From a checkpoint of a small image denoising model: 98430 training examples.
Rows from block 4, named by matrix and row number. Each number is 500 + 25 x the weight over its row's rms, rounded and kept within 0 to 999. All counts start at 0. Numbers have three digits each. After the name is the row's rms in percent of the matrix's.
# conv: 3x3 conv (model.mid.0.conv.weight, 256x256x3x3, standardized in use), inputs 54-59, a 3x3 kernel for each
conv.18 072:499495495510538540510531526527534519518542532503527518500469491513466493531491509473482481482484479488498506504507514536567557476481485485489497484481493508514512
conv.19 098:459467461522508495519526528482491487477504509477510504514467493510486521496479501479496515499515513492494481532564569496501514490484482501493501492493486524533517
conv.20 104:502484453516513484507516498475490473527528471498539514539495507556502526529481528498509509468481485514532524466468481465493507516510514493476501497524491525546518
conv.21 096:498506520492490473477500484506508517524496495509508468488498512522525509454457490474500491526508478503520500501513504490540515489555512522501513508465495468464484
conv.22 058:497513495486498510520548533544562521517542512494483489502496488477436485507464474519517502497493465531505511498532496493543529478518481525517524484420478497434487
conv.23 108:497495510552532569482495496511499513521480511523515502536518511465465484486498520493492504468483520490487502488489479501521512489512512513484509478430456501509517
conv.24 122:495480490527519484533535480530515504515521525505507527494519485486500503534516458493516489490506449520506470466483519484495550487481535544515478512518497532524481
conv.25 070:490499486475574580536508499520514489532527460517514458488476460506487475499492514508501522500478508505506520516544503484522500484521507522501487469449469532499456
conv.26 092:504504506475515512477500492504506531563545546514526521490466484469478496484497522513514511512536509488496484503511483494483454500507479483490490535529508523523537
conv.27 086:491485502516518494513518507458440468456441454452455465501499514517516517524532523491503502508520513487482489490489490450449461493487507502478501493435468527509518
conv.28 045:501504505518553531500529521507526496527564513508543501501453494500441490514497522500519505510506481518524502505524511514545515478490474510498497501472483505498501
conv.29 093:465516521495529513521538504506505517503577563459502475485495494510499490497477500517512526481464463505472490472515497452516522457457474487446481506498526469494499
conv.30 102:490485492467454513513497480530534556533515541470492527514501499503524478500529543536544508493503528483484534509524507526505518483509489517536551476480545511443475
conv.31 105:503492514455471512466511490505512513575565565485503482520491524447458482546516514503531536541519497473496516498481479509486478469511515520524519501515512499499475
conv.32 096:529539533513498471480508482486498520495524514491504507531527532494493505482491538502521495468505507505507485479488510508510527503495494538511522481498516477496544
conv.33 093:501540512489505447518488470487517540468475491465457477506484508510467492508501509477510504468495503477493514511512483487504500465463491487498499468495523488496510
conv.34 098:510490479486512509512534490506487492525530517492493513522537549526509527510546507507531543501478506490491496488472478529492509486466500503510498491481517498443463
conv.35 104:488502509498528512506514503569510518537505484478493489494475491506503504530506505494501498478503481500503495456475496483466484485494521508506511519498480506513490
conv.36 105:508506515523494533503493545549521483505495516488487522489516508523524522488518506497495512488489498481487477473470510502499481496510499489485537462482542533506523
conv.37 099:517499504499506498532525500502485508506514491519577516504445532493444503538471539499514522501501513504531529521533492497522491493531500518507532525494496522543547
conv.38 054:498499507482493506494493502509504507514502494507500497483480487484495499509515507494485480492484478509501492518523510532528515519517507467463477445447471508507515
conv.39 095:488546527529516496479463462483490532505501517503491512525557534490472487503486501515547511486493510514510501511527528506510523500493458509492505473475470512517513
conv.40 096:527517494544501493497479507467529520528524467535499521508511518472474521495497519482495530485470509494486490518514512519513487481522500493520522451513495511537542
conv.41 110:505521538475488535488502522491493513484504484484495494522537543488510534499508537448475514453486535453481525508507488497486445509504478487505538467520525488534494
conv.42 097:514504514496493522496490508494478489507500480468482519516530505517537550527526527544541513491512546499485490488498500467471509537543491555507506490516536521497543
conv.43 112:474483500511506510546517538463490497510515513538516489503505533471484519516502491491515494501509475502526504512486453523493427498489465510519529485496504498490463
conv.44 122:532485478514500494537558533507546502483502468486482498504540497517507483509562494520497545488497507479502497499481484496507499503463512549491527520497540492437497
conv.45 091:530528534512514540507521514470474490512506534539555536520497509496512503499497510507502500466485496510514536505498509501508509498471462509481489526503490492481479
conv.46 085:527522522513522519484495494493489505553527545572539531509507525477458493495484470492491487474492468493485483513520508490498489472457448491490498522508532535528531
conv.47 079:482520555546526528491485482467502516516524482504477458511521517525484484510516527506507508503447449493507517509487473498527541524547552495527527498511524493497508
conv.48 106:485490494483485507474483501491486511486485500477486502523493495516508505487489503505510483510518496484479485497497499520512505514555550453447458501474520530498501
conv.49 089:498507501517500500522526498485489485557546436523545487496478508512512512508463517495497503520517510495516505499494496518527510509498496510490498469418471489510490
conv.50 104:554519451539514515478489502499505513526499505457513515507489500546532518521501513488506457502522435522525497489506524485479519490496489513530519504499490482512517
conv.51 095:516523533540518512497510497472500517457499515456451452539512517527479525515468523479526519436497494468494492498494509529491484470461448511520557521527561467475501
conv.52 106:466491533519506524497513519486494521495511527475499516510496532530505520528535538506467504447482504460481531516507485483517482488529517489499527477470490484472488
conv.53 102:482536509483519465517468491484498507480475495495442461517519534503490542493494483508519530519506511517496517464451476472459469493465504520490512502460494470454526
conv.54 099:491503511499487493477503511498475491544516515521506494509483495512510518485491498493484521508530515488484534479495518496484516522497473490496493482501483501489487
conv.55 109:472541440483472499517483490510558567557526504551528482483483504492489480515506496516546552546517503529523553531535515480505518491522522490452487517503483530513514
conv.56 097:512479494514489497514542537494530476503499499489504529509518534502500507492500470543509528488491501492508489479502476500528495488530520482485483543480476540506480
conv.57 060:504507504532513510506526525515529504523534519478456516512555509502503509487489480506505499500497500486468506511506498507504518492487468496455485497454509509447514
conv.58 100:509479458530500485518511523496487474503510532527509502516533523531516521510530546479487483524509488487505500497499515527519496470450454511484485472457499525506509
conv.59 102:477493516561529465470499512513508524511513508498511525512505493532486443517490494526521494552512483509494504458476515484489535505507504503499477519507419487499510
conv.60 119:510492497508493519490515500492484533536477455500523506522497502477468474496482517518525502479483486485508515508522521464438442510511487520531553511467471493506533
conv.61 109:441508527458502512529489509534484507538489532512490490490516498489509500497528537493498482520522468523527518513500478505535500471440499488502529513487576511492545
conv.62 031:485490504485482484492508498528503495532517504493487485477485477490503507538539523489471481465456475488490490507498500543530507541513508471451473464438469495478496
conv.63 102:512483498560490525511498542542492496517474505489485490513534529476475510487484492467502496459490516493472483499517496490493488525507534509522512507500499486513475
conv.64 094:489483491495489519498501545467498514496490504495455480499460475537520516517506530532483451535502522477499545479479533446489491484477453493478490458467508478488478
conv.65 111:508514519545554524568508490485503511459531516467490517494507517476507522527492478499502521516493485510491480500484505523495466500514514485512542498520545501485501
conv.66 103:502465490544484515517471540475474505518482529526478511515509492509521483485505472485540508491508492505482478505479486519496509503497502514463463536480504528471552
conv.67 127:479486510465521542503526491507483507464471494511501498492488514517509487490507502514503509515500487513509510462467472437448475468461445518508513532488500487495514
conv.68 091:491492520496508483497500468517521505483501447448532497500513523485531540511523523497485500453494535486478521466511517467521526461499538501518520453483465458505519
conv.69 125:511499472496492500478497500525500466582498430556503482507504504518517485475494492520493506523504493495491492468503519468499530483493505492514501478525532477513561
conv.70 130:504505483520501490526508485495512489446503529488500494508500507535480494522503490499500495495509508509487483473509515491498523501504502502514487546507447541511504
conv.71 108:462503517477499518504497515480474549448464561475446551475522473506531480513535488476494495503523473465487489510513493479537478488538459493468522502471493520465487
conv.72 110:541506485535495509497476485555512481520481460490493485535538501460512516483492497483495518453511550487491510522492467544499467499503481474511510473490528515494521
conv.73 140:511478478505484496510486525480468502489479519476474516518507483501492481479508490483511514489501485491483480503521504483500500496500490545518508515500511518481513
conv.74 108:496469496488502515497487489523527499521508523477498543532498499510511497543519508523501501536499482526507457515498511479507567455482455497464471522497504482474484
conv.75 090:544456507500476490507519497499562489508524449519507469495500516494508520508535489518440512503464502482504518496480503486487492492500547522473504439446503509467516
conv.76 100:470508479510524513493498492522512489550513471506498463495496489524526527496489489513493475535505500481461468502522506479496497502509487476568530472522497484505500
conv.77 117:506516518527551518484491459490503529472518580467480507502525515527509501505503471502519483493511479472497496476494492484501510515507481541509494521500469505520508
conv.78 117:498489501508494512572531538496495499542531503460469489502477509496476508481433477481504499505489487471464464472497485496530522501514486490506518514550555507484496
conv.79 113:510501504500495489503489502511509529520485484511487472513509513490489527554521522526522496531513473505489466476486491473501499507512490540494534521457524562534535
conv.80 108:501498486486505479477483483470481495467479509500485487508505493499490478492486488492516514546521498491462461529523531520532530531535547497513517510528537501505502
conv.81 102:501500493492526513489515523473513506486541531463501555541487496508472475503498504538556517534512497493508503519504485502511471476488494505508480521529495526505490
conv.82 097:464490490517514509496484511467463456587517481552506492512512524504508519494526543538500494518478479512505499514496473515517518492505487466527535492528499494503510
conv.83 102:489528490479484489481476476468472476509501513543551512483465481516477491523505531501501510508520497503535513497492505504507483481531484481448497483460493520551524
conv.84 108:522431511494502487502565526524483514475501504501531529474533485496516489499484486507521513515466527491438518491510484530471512524428474507486481495525522505461513
conv.85 053:487496526492504488492497473535516521522529503500522510467482484476496483497522513496497507540517531484482494527506481553544496498490458530526524495471512493530503
conv.86 104:494473510535540524482479483512499527523504491490450445527507530498481516473468492513500509529502471484475497501503505457480511466483522479466516490530547458460507
conv.87 095:524460493547525533486529505495490467506536499516523480490507485488496499500535497467478486459499499523502461492500518489466515507487514502500487507511502485487530
conv.88 105:506493489432491569546504467509492476467496570504489452524506490487531523537519510477512522523507473512496485487485516495479438500515520497502497461499577523507456
conv.89 103:478461493483484492489513494461491492427478518435472496496513519499511520489504485487486520539496484515502502519486474508496520508522525444498521446512544471518534
conv.90 103:479500496468533533486512517491470508513493456492547482489490477458498518510532542495518517500508496536510507525466468488471505473505546486465493472491506483468513
conv.91 096:487467478510502494492492505524535499485534481475497471504513455445486516525510499489521509493489479501487484496482487519496486473490497521487446490501477529522467
conv.92 105:462477480511516487489516498515492516504484480522534493489493495492514511471509527494513540515513528509489521529519508501497505492510557490479506517475497520526524
conv.93 098:472474464490513467523522494506510504485493534488530534497485480523501527492517532500498489507507511527505510490472512494515542480516488485500503529468466500498489
conv.94 103:468499479543545517487493471489503495510540495497497488535512467534502519491478481513535507496497502478478487506498491533505475524550508502477460515524522472518521
conv.95 102:495520500501467472519507504492516511560509478521488486513529520502483487469465504493485487491504514505473452473481472482456455484476464517504513516475481496496490
conv.96 107:537508473533491487516501498471492496480518518532507460502500509493511546485493518515507512466513515473489512494495520468442395504512542481504497451519543517494454
conv.97 106:484466474521529509484494497475463461480484477491461468511507488489487518489510496492492509528520509448471491499510495517513518516514519475473482517500509507502522
conv.98 106:539506545503505502476493486493482509518508523527508516489464492489463478498472474495480478493487486503497501512522515507527511519518516488473486513484499497474504
conv.99 097:479482507491493516472474524503455466479465450495502519487477469496494502491519512513544516471492486514522525513506536528515530502489463499476491466477494474466535
conv.100 110:518499497443484530518507519491492503506497527526480505500482474478511533540525477519512500527516476508492491490505522480492538488501482518516514496516517500501524
conv.101 103:503472520509478507464500515494511501547507520518500505487492499420450478497520535534519519515474498517527501514486493544495433526499481490481509500519547518487490
conv.102 101:481493517520519494490498502462471484490480488454478533494453486481465480544513496473499531455516493509519507524506495473485542505489495475487479501499428447483488
conv.103 104:516512500484488502476502510455489488470509510481506480502527499490485482564503448496510503510508468514520512488490515461485526480510505542518486458490539500485485
conv.104 101:489499537463488511465547494521507516477490511451494535505521505497491480510533512552533534490510531496520526515524488496510528505503547487467507523503514516485498
conv.105 091:474479531476485543482517504498460455520505506516519497464514535497507478522551505503548544506512491493525547502487479472497502486496506476469512502458513523473536
conv.106 105:474500533492518505476481526502488509461473477484492516514510496546501483488500531499492520545513479492498520519525526514521503453498481528529529539484497453502499
conv.107 097:487510496477478507479476519464461466497491504504481474499497491521503530465433474521523518492464495481473483480468456508512517500500507525450508504491493475495480
conv.108 100:507471505501473493510445481517457490545494490480489536515475478492480516483494529511548541523522491470492508509485460483479514486504530504496515516487512517510498
conv.109 102:457502518469480475488515502529528533486477516490468483502485528525513498500509522521515518499526552496476492540556542537547539518510515516529552505516518480444472
conv.110 092:513508503521466473522472459479504507524478441487512495542495487480496524495502528502499486515513540480478505509508494495492488480496508487532499418491526451459489
conv.111 051:476473481477471475486480480459450459447433439465457455497497499488483487487476481509512509502506505480483484524530523505513511512524525474464476470460477467461476
conv.112 090:463469496500495523504482513499476504502485488500482489500506512491483495504492508512524509510506488501482483518535515493514512520540521501479505504499506471460478
conv.113 097:508494528564491461503486448504511519456488505480485478507509498427481525449492521512507502477482502510472455507537535537479447548512480496495492527516478494496495
conv.114 124:517545521499503503527504478479479493505528512502498483490524492501534509499488480509506475530535536480495539503461482505536477498509499530503539532503543522483506
conv.115 103:497511487482515539463482527519509518487478492477478450519496490495474468547500484522530516483496455518524467535491475474500464507565515505501478457491497477508507
conv.116 077:501497507563510437508522525524498506516438419476479498498502495502505508508484473469484502523518500460460491494485512460524568494522521523507490520459445492449493
conv.117 113:463490511462479534507496495494511498496517561481476494504485500528519492525503490500498477531497428536506472530497496523498532522512493504503486513501513489491531
conv.118 096:501476511474462486521518512488484496475484498448472481475464473493500490515503513506535508494513488497529496494484492507526519483496487497442486507478490497494492
conv.119 097:504463511494456498514549506491444506484498499489517478474455468480468490505458486500459494511528518503492490486586504511531455516484504494433497500471496497502501
conv.120 092:460464473457460464481474470477471481493486486496496490512512504514517510510513513518524516525529517508516509517521516511520516507520514493491494509506511508509516
conv.121 095:541548580504497487499501489513507534513498479422423400499503537504476473493489484531556557513459459489484473479491488508511494483497511509491517495512524490472470
conv.122 116:499516522493487504501511509492516539523540570498501508487450481475436465526509531507518524459498517464474488487503505538558554504510485527538511505488475520501519
conv.123 097:495457470489465479528523529512516494509495417525507479524517480512462475531462473517499526515472455510535487527527495481497498525524495509493507496455478508466470
conv.124 095:474478489487514500491490519461478486499515495456472476508482491522517515482439479468486518516543563488487498532519460507484426470477473490477513521516507476455467
conv.125 101:492478497518510518508516489502495482449465474469492514504482482471466488485446450494519528487502511479489466470483485509523522546533534499494508484470531491485537
conv.126 112:513477459494464498474482483486561490468484484496442501494481519472463478476531487513486549474479532503536526508466515493543494464546471484522503508481522500429519
conv.127 098:520494521500459478488483492519490480524497436454498507501503500500492503474486520517523468441514546417485517484517524482512495523519538497517513481503474490502490
conv.128 087:510525516507544503483524526491482481517558513521523535501472495527547519516551544516542517496467482492528509494484512488504476481491479511505502484476475516538540
conv.129 102:448477490460496493458493481527483518538530549511547484489512534469518499487530521531557546484512504513496482498511480524491515514475521487464469524492522516503540
conv.130 095:502537506499538518504545543462497496494500496480486483517488496519532495512513497504537540499526497495483492486523488487508499484476480501470487496495491494445518
conv.131 097:496502484515508527514515531534506520520505539446467564507499518555476481539529513476532469492519470461477490482466486500508577517511520497503521569508444456500523
conv.132 099:520474479523506516516518476509506520528551515479502485530569477509524515512460497475499478492517489509494528494498531513483522515509518533467503503507510504513511
conv.133 109:495494504492513523456448481530528518538507533528496489501529549486486481449454470494497500495463478485480497523516505534543542517541541525514532518506489498470493
conv.134 068:477502493500547529473484488499483482526506491530549497530512495506493493506503506474479497504495479508492504487487455503493496489485510517476515469492478526530512
conv.135 098:515510513464497560484513510505484499501522530463499472547528516527497502495508541506492523501467506492503543495502492511505449469496493521523538502502551512489503
conv.136 099:485474473508506517499499514485536544524526513522491464529506468525537500512530513539511494520518489528507525477528533461517553459490482502499505530498529523479511
conv.137 116:486493509506499497480494512491498496506521523532538523490472494512504512495475486499510496514525518500539507509517541509530563500500510471456464518523523540558553
conv.138 105:490473501475468484499488524502500524508480515505459509530503487475459476540550534520513526466442457534500476522519497520504496491496484526516515500498502504475515
conv.139 100:519526511483474532502498469548519526496504518450474505484498523499496478507492483512491478482497549457479495520517508503536581487476511530534523499451497487529533
conv.140 096:467477496508504488537509475487495507527540586537485513525519532539513484511486467504512512524518479487495473478475492495533507513537514494469512545521547508484515
conv.141 109:479468484519519517511496495517508494508510519509467473490510520508491493518493508496491502520504511541517512502493505492479481460484457482469486474486502472435478
conv.142 100:500492491525530530507517529532515496521469431505537517531519483515522468470494511535511500498494506471493521495487489550517504485502481521512508542493477515495500
conv.143 093:503493509556532509529500470530518487483488485536536511513519521540517531497492468509529538499522528486499510517488469499492534470456524532511510519496491520493501
conv.144 095:487510490517499491509512492473510528461520557491501529487498519497499531484473495485469506545522512514481503517526487499573550507495475511525510501477511473481533
conv.145 100:521516442490491483474519517498513526535491470488476503481507521495531496462515504492528511505492497513525530498492475525503481529488473528481491529520518496499541
conv.146 089:508526510501508501494495499480506529517510497511503493480477455482480481490480489498464520510520480526508493494479464483490494494537539491519519549498513506473521
conv.147 107:496488504508498478480473477512502527481506520519515502501492469512509493485500494500480507539507506489484504473522524478494525497491468523496503505520497504525529
conv.148 122:498498536504511537514481539477471533441498553482498553522536487513505486499491475489562498478540501493538487501523504514521507513534498510497522500483489512476504
conv.149 094:501515516511522515499517516504506510515511507515517509499484479540541530522521510502511509528519504523510493495499488496507504538547534509500496517503501511505510
conv.150 096:488468476502516475502524499481492482479518482474486500540502489506503493471490495493512495492525514480512513516509502525484440492494470505476464528490480506474497
conv.151 097:479517510493538515488501493491493520479512529497501517498508500496469496509510507486536525550506472521538527503483499516500465482489471523508532512482506521504510
conv.152 097:487509534501467462534520489519497506513498493497523491517499504509491491491484531503504475496487476490513534498513507499495474542511471548547561501484472501511487
conv.153 113:515513517533487467468502503539515501516507446464494512480504520528514507467493520462508536420464546505515537494485463537525490484505542494524516504521477493518520
conv.154 106:524498476513479502542541503499510527464484536466463487502489514515472502510493504504499512483477540489475507461489473455490504496504534509495497469473508531507520
conv.155 117:518529500474464474513484509460454493492456457474495481518497501526543530481474505513520489496518477487512525475456473493506508489481500493486514455409457495487513
conv.156 095:493507498513542573519504486486461481532547536507529475512498492542512489519509504521541538503540517501478508458488476436462489481505551500504501521512502478495498
conv.157 101:516486497565547566473478474523505524533560577490470468512516513474501521491520512498502500514504508492503520499482496508491443505506508511516526532508529488461481
conv.158 104:510523546554538495460486507495519500496486472487489497510538529478466485503488473510526524489473516506486473492477482502513510515516487519509504517473476516480516
conv.159 088:541476490515480508491463479555534484550511436511512491500504487491505502501486490512531529517492475497482486484505518476494512491500516498479470457480501482504501
conv.160 130:515515505520519508479501506539489482533524504526496475464484513456478500487446469509482485525489471498481456503483481522514502519528521543534523491522525508491507
conv.161 099:524520498492465488487466479478492489487499504488519531508501529509520533559513514473455496522506544521515499490481467437491484469446502483520508464438478521494502
conv.162 098:514494507490483505491506509511500502537527495530526502474502498482488515492459483502512502514482483527501485491480496487485518457481516490526482466503494477531488
conv.163 122:519495482496501502478525509506519474483510456492510476508514501500501520485483515530516510452511540470504489500475464554478453519512496509511479486525519491529518
conv.164 095:479496501508506509521486462520554492488529522510519513462474517489475490487458469514478542497464483519499487518487492493475495504520528456489496454502492521537495
conv.165 114:498480437526505495518520495503506521510504523530567549512513500523548529501542514533511494513548532504494505511541523487495510493432477508479503480448478512513524
conv.166 108:500510513500489505500505498490481491496501511529533522485473460508473475493488496496477496513509514508503502491484496499497490523521498522489512522471481531495513
conv.167 111:497492466489476485505488494498487430468472445464453456515518521487463511489465486518477475478488507468486500491491492507507492497499493497477480488495497482498479
conv.168 083:507518529503494512483493489517504502508513522479470469511522511486495508495501509503502497502528543475464473523517507509473483493482493487464490477463510485493508
conv.169 094:473467511534510517519512531464481483497506542512494567503497521525520515514510515488469494518491484482487482496496497494525495489483462500478459498484524486477532
conv.170 108:480486479489470490540497510500476500514480523534541537500471478510510521511490507493508504475459465546558544489504477496515491521567548507487503490469504540511541
conv.171 097:470484521492497528520531522478470485535499484516537515512474508522510526471465491498494495509521518518511517503512484516507491527499482497458514536492512513500498
conv.172 104:493502514521483496445429499486454481565533559503439490538536500480478496477514527492509492501475487515465472474467548507493467508524452496509532537507546528466466
conv.173 085:510486485505510540455482529539528511490494508472488497489455443491506524512483478536505504446498523460507514501494446498492451534528498521503472513489474492500521
conv.174 081:515518521496538490495490482509500490549527496523501472498482482479488512507499502465478491521487475547500494479476477540536518512506521493510514486482464480481450
conv.175 103:483485493491530569539479450501496469461498517528489475499515520554539513492445484524513516537517536510486489496485488486500522489530530513512510504502513522484503
conv.176 077:481479468480490541436441499514494499535518544488475533506480488519516509484491509498528486494526508481496509500518504501481473514512454497490481513484482478446461
conv.177 097:496457479500528509515505466484527533519542534486531524524511475513505470500493487516509494502524530473483508480490506526501513520501456508518510528501468504481481
conv.178 093:487491498530492466524505532521523544517544496517545528523528499477498528484486490513507483493479503470492516474480486505479487498442425506482496491494466516529493
conv.179 110:470463484464462465481466476511499514504491489503493505497507512497478481535536510493485481487494478503515497496503526496509498492505510525514505511503494495483502
conv.180 103:535494449499472519502491506495503480551530463505501495498483472529505482502492483503502518542490488476501498522520528467517545519526538525510477498494464500516511
conv.181 093:472511533463488485550501501488494549518516509521513484525535525535509506557526520528536520481518502458497501485483502491494497486504489489499521474491474479504498
conv.182 080:500508480482505471490534470481488500480488495450542492476447477508515489508549491480478474476502470503519532503518503517500508539506552503490460495495493459471536
conv.183 101:512501495511476469467479456481500510521530552541552557506497487546493494518491509512514503504485514498496509465476475493511463535521508503498504495472494517515513
conv.184 094:471492470486490522484522487520495525509502546518497540498501506533536531474492469487535544497514528482470475479475499504489512521473506487485513496511540525504509
conv.185 132:506496485529498528497480502471505497528506510545519512510474494493501516483478506498499518494522502489503504492503491511500495525522534533512475507505510501514548
conv.186 106:543524477509503517478480472474512485485515531431479530505498515522517522487508504498498491485518525492501483471494506488529538478496510491503479485542545476497521
conv.187 105:516498499515498489528513509482476510443457498487462493497489497515479490505518528511483539462465514477492540498526512500510491516545538476479521521498519515494526
conv.188 116:540505510506487499478525484541488476493494503476513504504498493512508519491477497499501496508517501498487489516517533510511497478484489504487497526524517499494472
conv.189 099:459490545477473509491499533540505496571533514510522486436497512445464518509496541486524535524505499525503489555512486525481463504502499451497543495500536489498509
conv.190 094:520523475502477472461482501546528520548512475531533525520539522502526531488501547524536505490473506481509499497503529544495467517504491485503494497518509514474487
conv.191 110:511501488490498520526535498485500509453438479511494513483490481469489523485466458506523509520476466463475509491498499477492521465484489544550516453456515523511506
conv.192 108:470452482520495535521515498510491462518506467536532533506525507482460521544518545465509525473498521505535526500510534463494506464482482513481519499439508511514530
conv.193 100:512494479475496511556583561520507525521527510495527501504495526483490505574545558463479475511500487541534525513510505507474451482475469510514524507525553490478500
conv.194 104:532440484470504521488513484530530503449469502490477506484527517517501514502510495506492501506475501484470489511509483499507497504505511506540517533519536507443487
conv.195 116:504508507485484506539505509490509497468448429477454513510523514505507534503513507536549493492513505489494498485464499502477493502497496520507514477473493513472509
conv.196 116:480508525465495528487500528491524530494491497530501500473499508507494476532511483453498512471486509501479484536505501496506497503517538522531528494512517507507487
conv.197 108:448471475517513497504514508490474462462447431472471441479505513502500518469461497512504506513500486509505481495484481510507484484494484508495529532491519494479492
conv.198 107:524515519527501509495506498528505523520531523502505499483500507526502461518510474521505514496484468485492504498503486483511529510511546520510553494480482515520523
conv.199 117:515476483524471480520524531494520513485494474451470509512506490500510545509507534504513519498491506489492492471461522487470467504514473483494512504538526478497533
conv.200 090:524509486534481487502531521516518515550498496513492471528494524426467475503505494494515521459457511557511471522515534552517501506476461504501503515551533510474463
conv.201 101:498482475516503485509500490517520515469488520503487478512490509521457502538491510485485489469518507472503515507499512498514512465484479513503490495501504544537514
conv.202 097:478541471495513471490502488500438499515464481511463536496492498486499522486525512463495459500515498537538524461474473497509498516519490513483534491458499514456517
conv.203 082:504495500498492505502512495513487475464467477489505515513511503509492518534507487511493487514493500515523499514534537500530545488478487528509530505493522506498496
conv.204 111:569515482509476460471511535502494493501507516523485492509487485469510515524501484478488482571503473520480452523511485500504544521507506514513497499501492483501513
conv.205 115:535578561552588576503514514482479493523526527518517525479472488509512524498491494479489481518527504494513506506492505511518509500507518486467484489474493507504505
conv.206 108:496499493453499502503504485499501486398467511483518504497483510466481512509488505501495485453469491508523491526512507511492451507484453503490513495514558532514510
conv.207 109:497479485471509486495520527506509509526482427488501521533536512494520506489512555495502507524522500483486478533506497502489518502505482494519500495502452476517567
conv.208 101:513520480467509540497498507482497474503495493479493468520496497514491494519485497541512469500531510478472516491520521428499507474477506508511530523516490480507453
conv.209 095:501502495507526527479481525518504459533546540475486483471483497508487514507505528502488490500522494517529496510478497541525536504471473484486487473478480475515497
conv.210 089:473473458482499512529531559517515494514507505515495504507463477529498510490462476466446441483504481474519499512510496536543552522539542495473468521469467496477497
conv.211 099:490493526458480543545519487484482504492501528496478486506526536500487456483481504498505521451489546497511523498503478489502492505515540513532540486483484516514528
conv.212 105:512505526493488498512503512474525510515512534514477513527521540509479480468490479528494535504492501472516480485490498498540527454467461534545529510495545477459501
conv.213 105:512491499483488500517521542465461497464469494478445496526503515506465508511451493452485454452485475452461448495481486512496518506482533512496513447468471486489490
conv.214 096:495498486517517519493489466479498518464487524488495462542496485571517447521506515510518498526526487526509500464511557452497583472483510513511487481510511492489470
conv.215 097:494523495485512479503516511523517511481501505474496487504522513474494504492514531498516488496537517516512486517497507513479482515508520490472505488487530501464495
conv.216 084:489501505468475494469470475486505504471457473488493503464468491516500503502489482508507525468452474500500495491470497512521500498489497515528541495465484522493505
conv.217 100:541512519464470499532501495489496504520485465500482507507514513472498511497505523472472489502511486490484478484480464541489494529495515491477510517518525520515511
conv.218 096:456468485507556477515542548491511508473563520513533510473512506487500508502539511459498529499477479508473476481501491474504527480455522537499497535459472515519513
conv.219 104:464492496478501541518508509506518505497531537498485481505517549532500534510503523528516527473513537481507535488464442501506450527529489558570559495525551482495516
conv.220 107:515487458538453521510523567497515481535528471493505515493534505502533512491509507498501528501484544512478527478496500506509512506496474508500489543520496552485535
conv.221 099:488492495515522509518496489506523516456484487495491461511482481523488492512487527495475502495498500484500516486473494540517495467518509537537533447478517507469471
conv.222 107:473487514523511485479516510486501521504530531506509535476489496508466532486461524466484530464484493492510499518502518496496542498482486504488511494463492494480539
conv.223 083:481499525505532515488521513467434475485499547527523530499516507506508521510510502502540544491503519514500491496501513517532533495524491492464481502498524508509521
conv.224 061:518519516533543532506513513513503501519510501502497499505492505478455479486463478507511507473478483495505502502498502482466474488477483503495497497493493493493494
conv.225 101:482517498501513529472547509507472474520476485496509529492478485480473523523513520471494528478508562522530520515495501468469487449454492494536529515517501520500514
conv.226 116:469515540464481483518547508481548510494511494493470516489498495496487515537511493525500556492508587504481551502517484490473477506525504531528548511494489522497511
conv.227 101:514499495509513492493512505498473466548529497456479463519522527494483520480461484506489492468469451466470450494500468516521512481497491526492488478457478490491504
conv.228 110:484489522485513548486467505509523483494482470535493503488478471476508511512482491514503509480463466529514456491496495485510485502465479484501547474495567499478496
conv.229 100:499494468476531514505516495474494455469494487508524508480502506498486491529508490498501510513509529517541522498493486473473498489463485491514497519494495536489487
conv.230 098:526492486491469505509528503498496507493507493514495516506518479489493478543532512492516532473471508523527510500468481524513516464511508553513483490509499509503506
conv.231 092:511488480458469489534508526508485507532490467502492506559545524505465471516462480556563553503521486480498501498503483487482504495509519483478535501503514492489496
conv.232 062:486492519494516502503531517521501472563526494505506481533532560499503519497502505532526536538515516513517517480476479468459464468483497501532554512530509493506488
conv.233 083:559527520496474486486488473551550533501537515464477483514511538495439497492447500514518504489512531487490491535519534474482512495481466488494513501507500469452456
conv.234 107:540525486535518452500503477511524505505507498481452456543507491536470472507477475528511500550489471534500449489495521512526524498532535499500478491513513469507518
conv.235 073:482489493465491475511512494497508499463495499473487501467460479502459494542533530501504528480511528534561534520500482495460466468456468504531521474484487497521503
conv.236 082:494518492505515499463448473482495515522535539487487477507497505473456490517508518508512531483477509504513508479487498486507476491509506489482495487513550479502529
conv.237 089:469466502494497500492505515499487515500491543486449515485494521514487520514473465486494514500515517485496479510508509485498493517525486498501520501510497508501498
conv.238 110:504511498511519512486525513500524525524572558505520515512494505492460500506483504500537526471508511497520482489471494503510503508507510534524522504486502541546537
conv.239 103:530460487493482520488489503498562480467491481501497501538528486516470512491483484510495546480475503475515506494460472517518491476515513502491520507507506520515497
conv.240 106:476511477480502530499522514490498496487487484542599531517476474514498489512470499501521520502531479514544531501514499471429476468478522528505498520490515526578545
conv.241 103:521493556486482571519515495507483466446481494444520579518505472487494533507497501508497501493476523500520540458495483479481506497502511492512482503513471502532555
conv.242 086:496480484502531521477483493513486480482499498519506495483497522465457504482464529495466513492495530514527509556530520507475468506481445535510511473455500498499506
conv.243 085:494496492490528497457485488530506488492541534500485470486483500504473509506488461498483508549488460494514507476472481473467494493522541541553537501503481480516512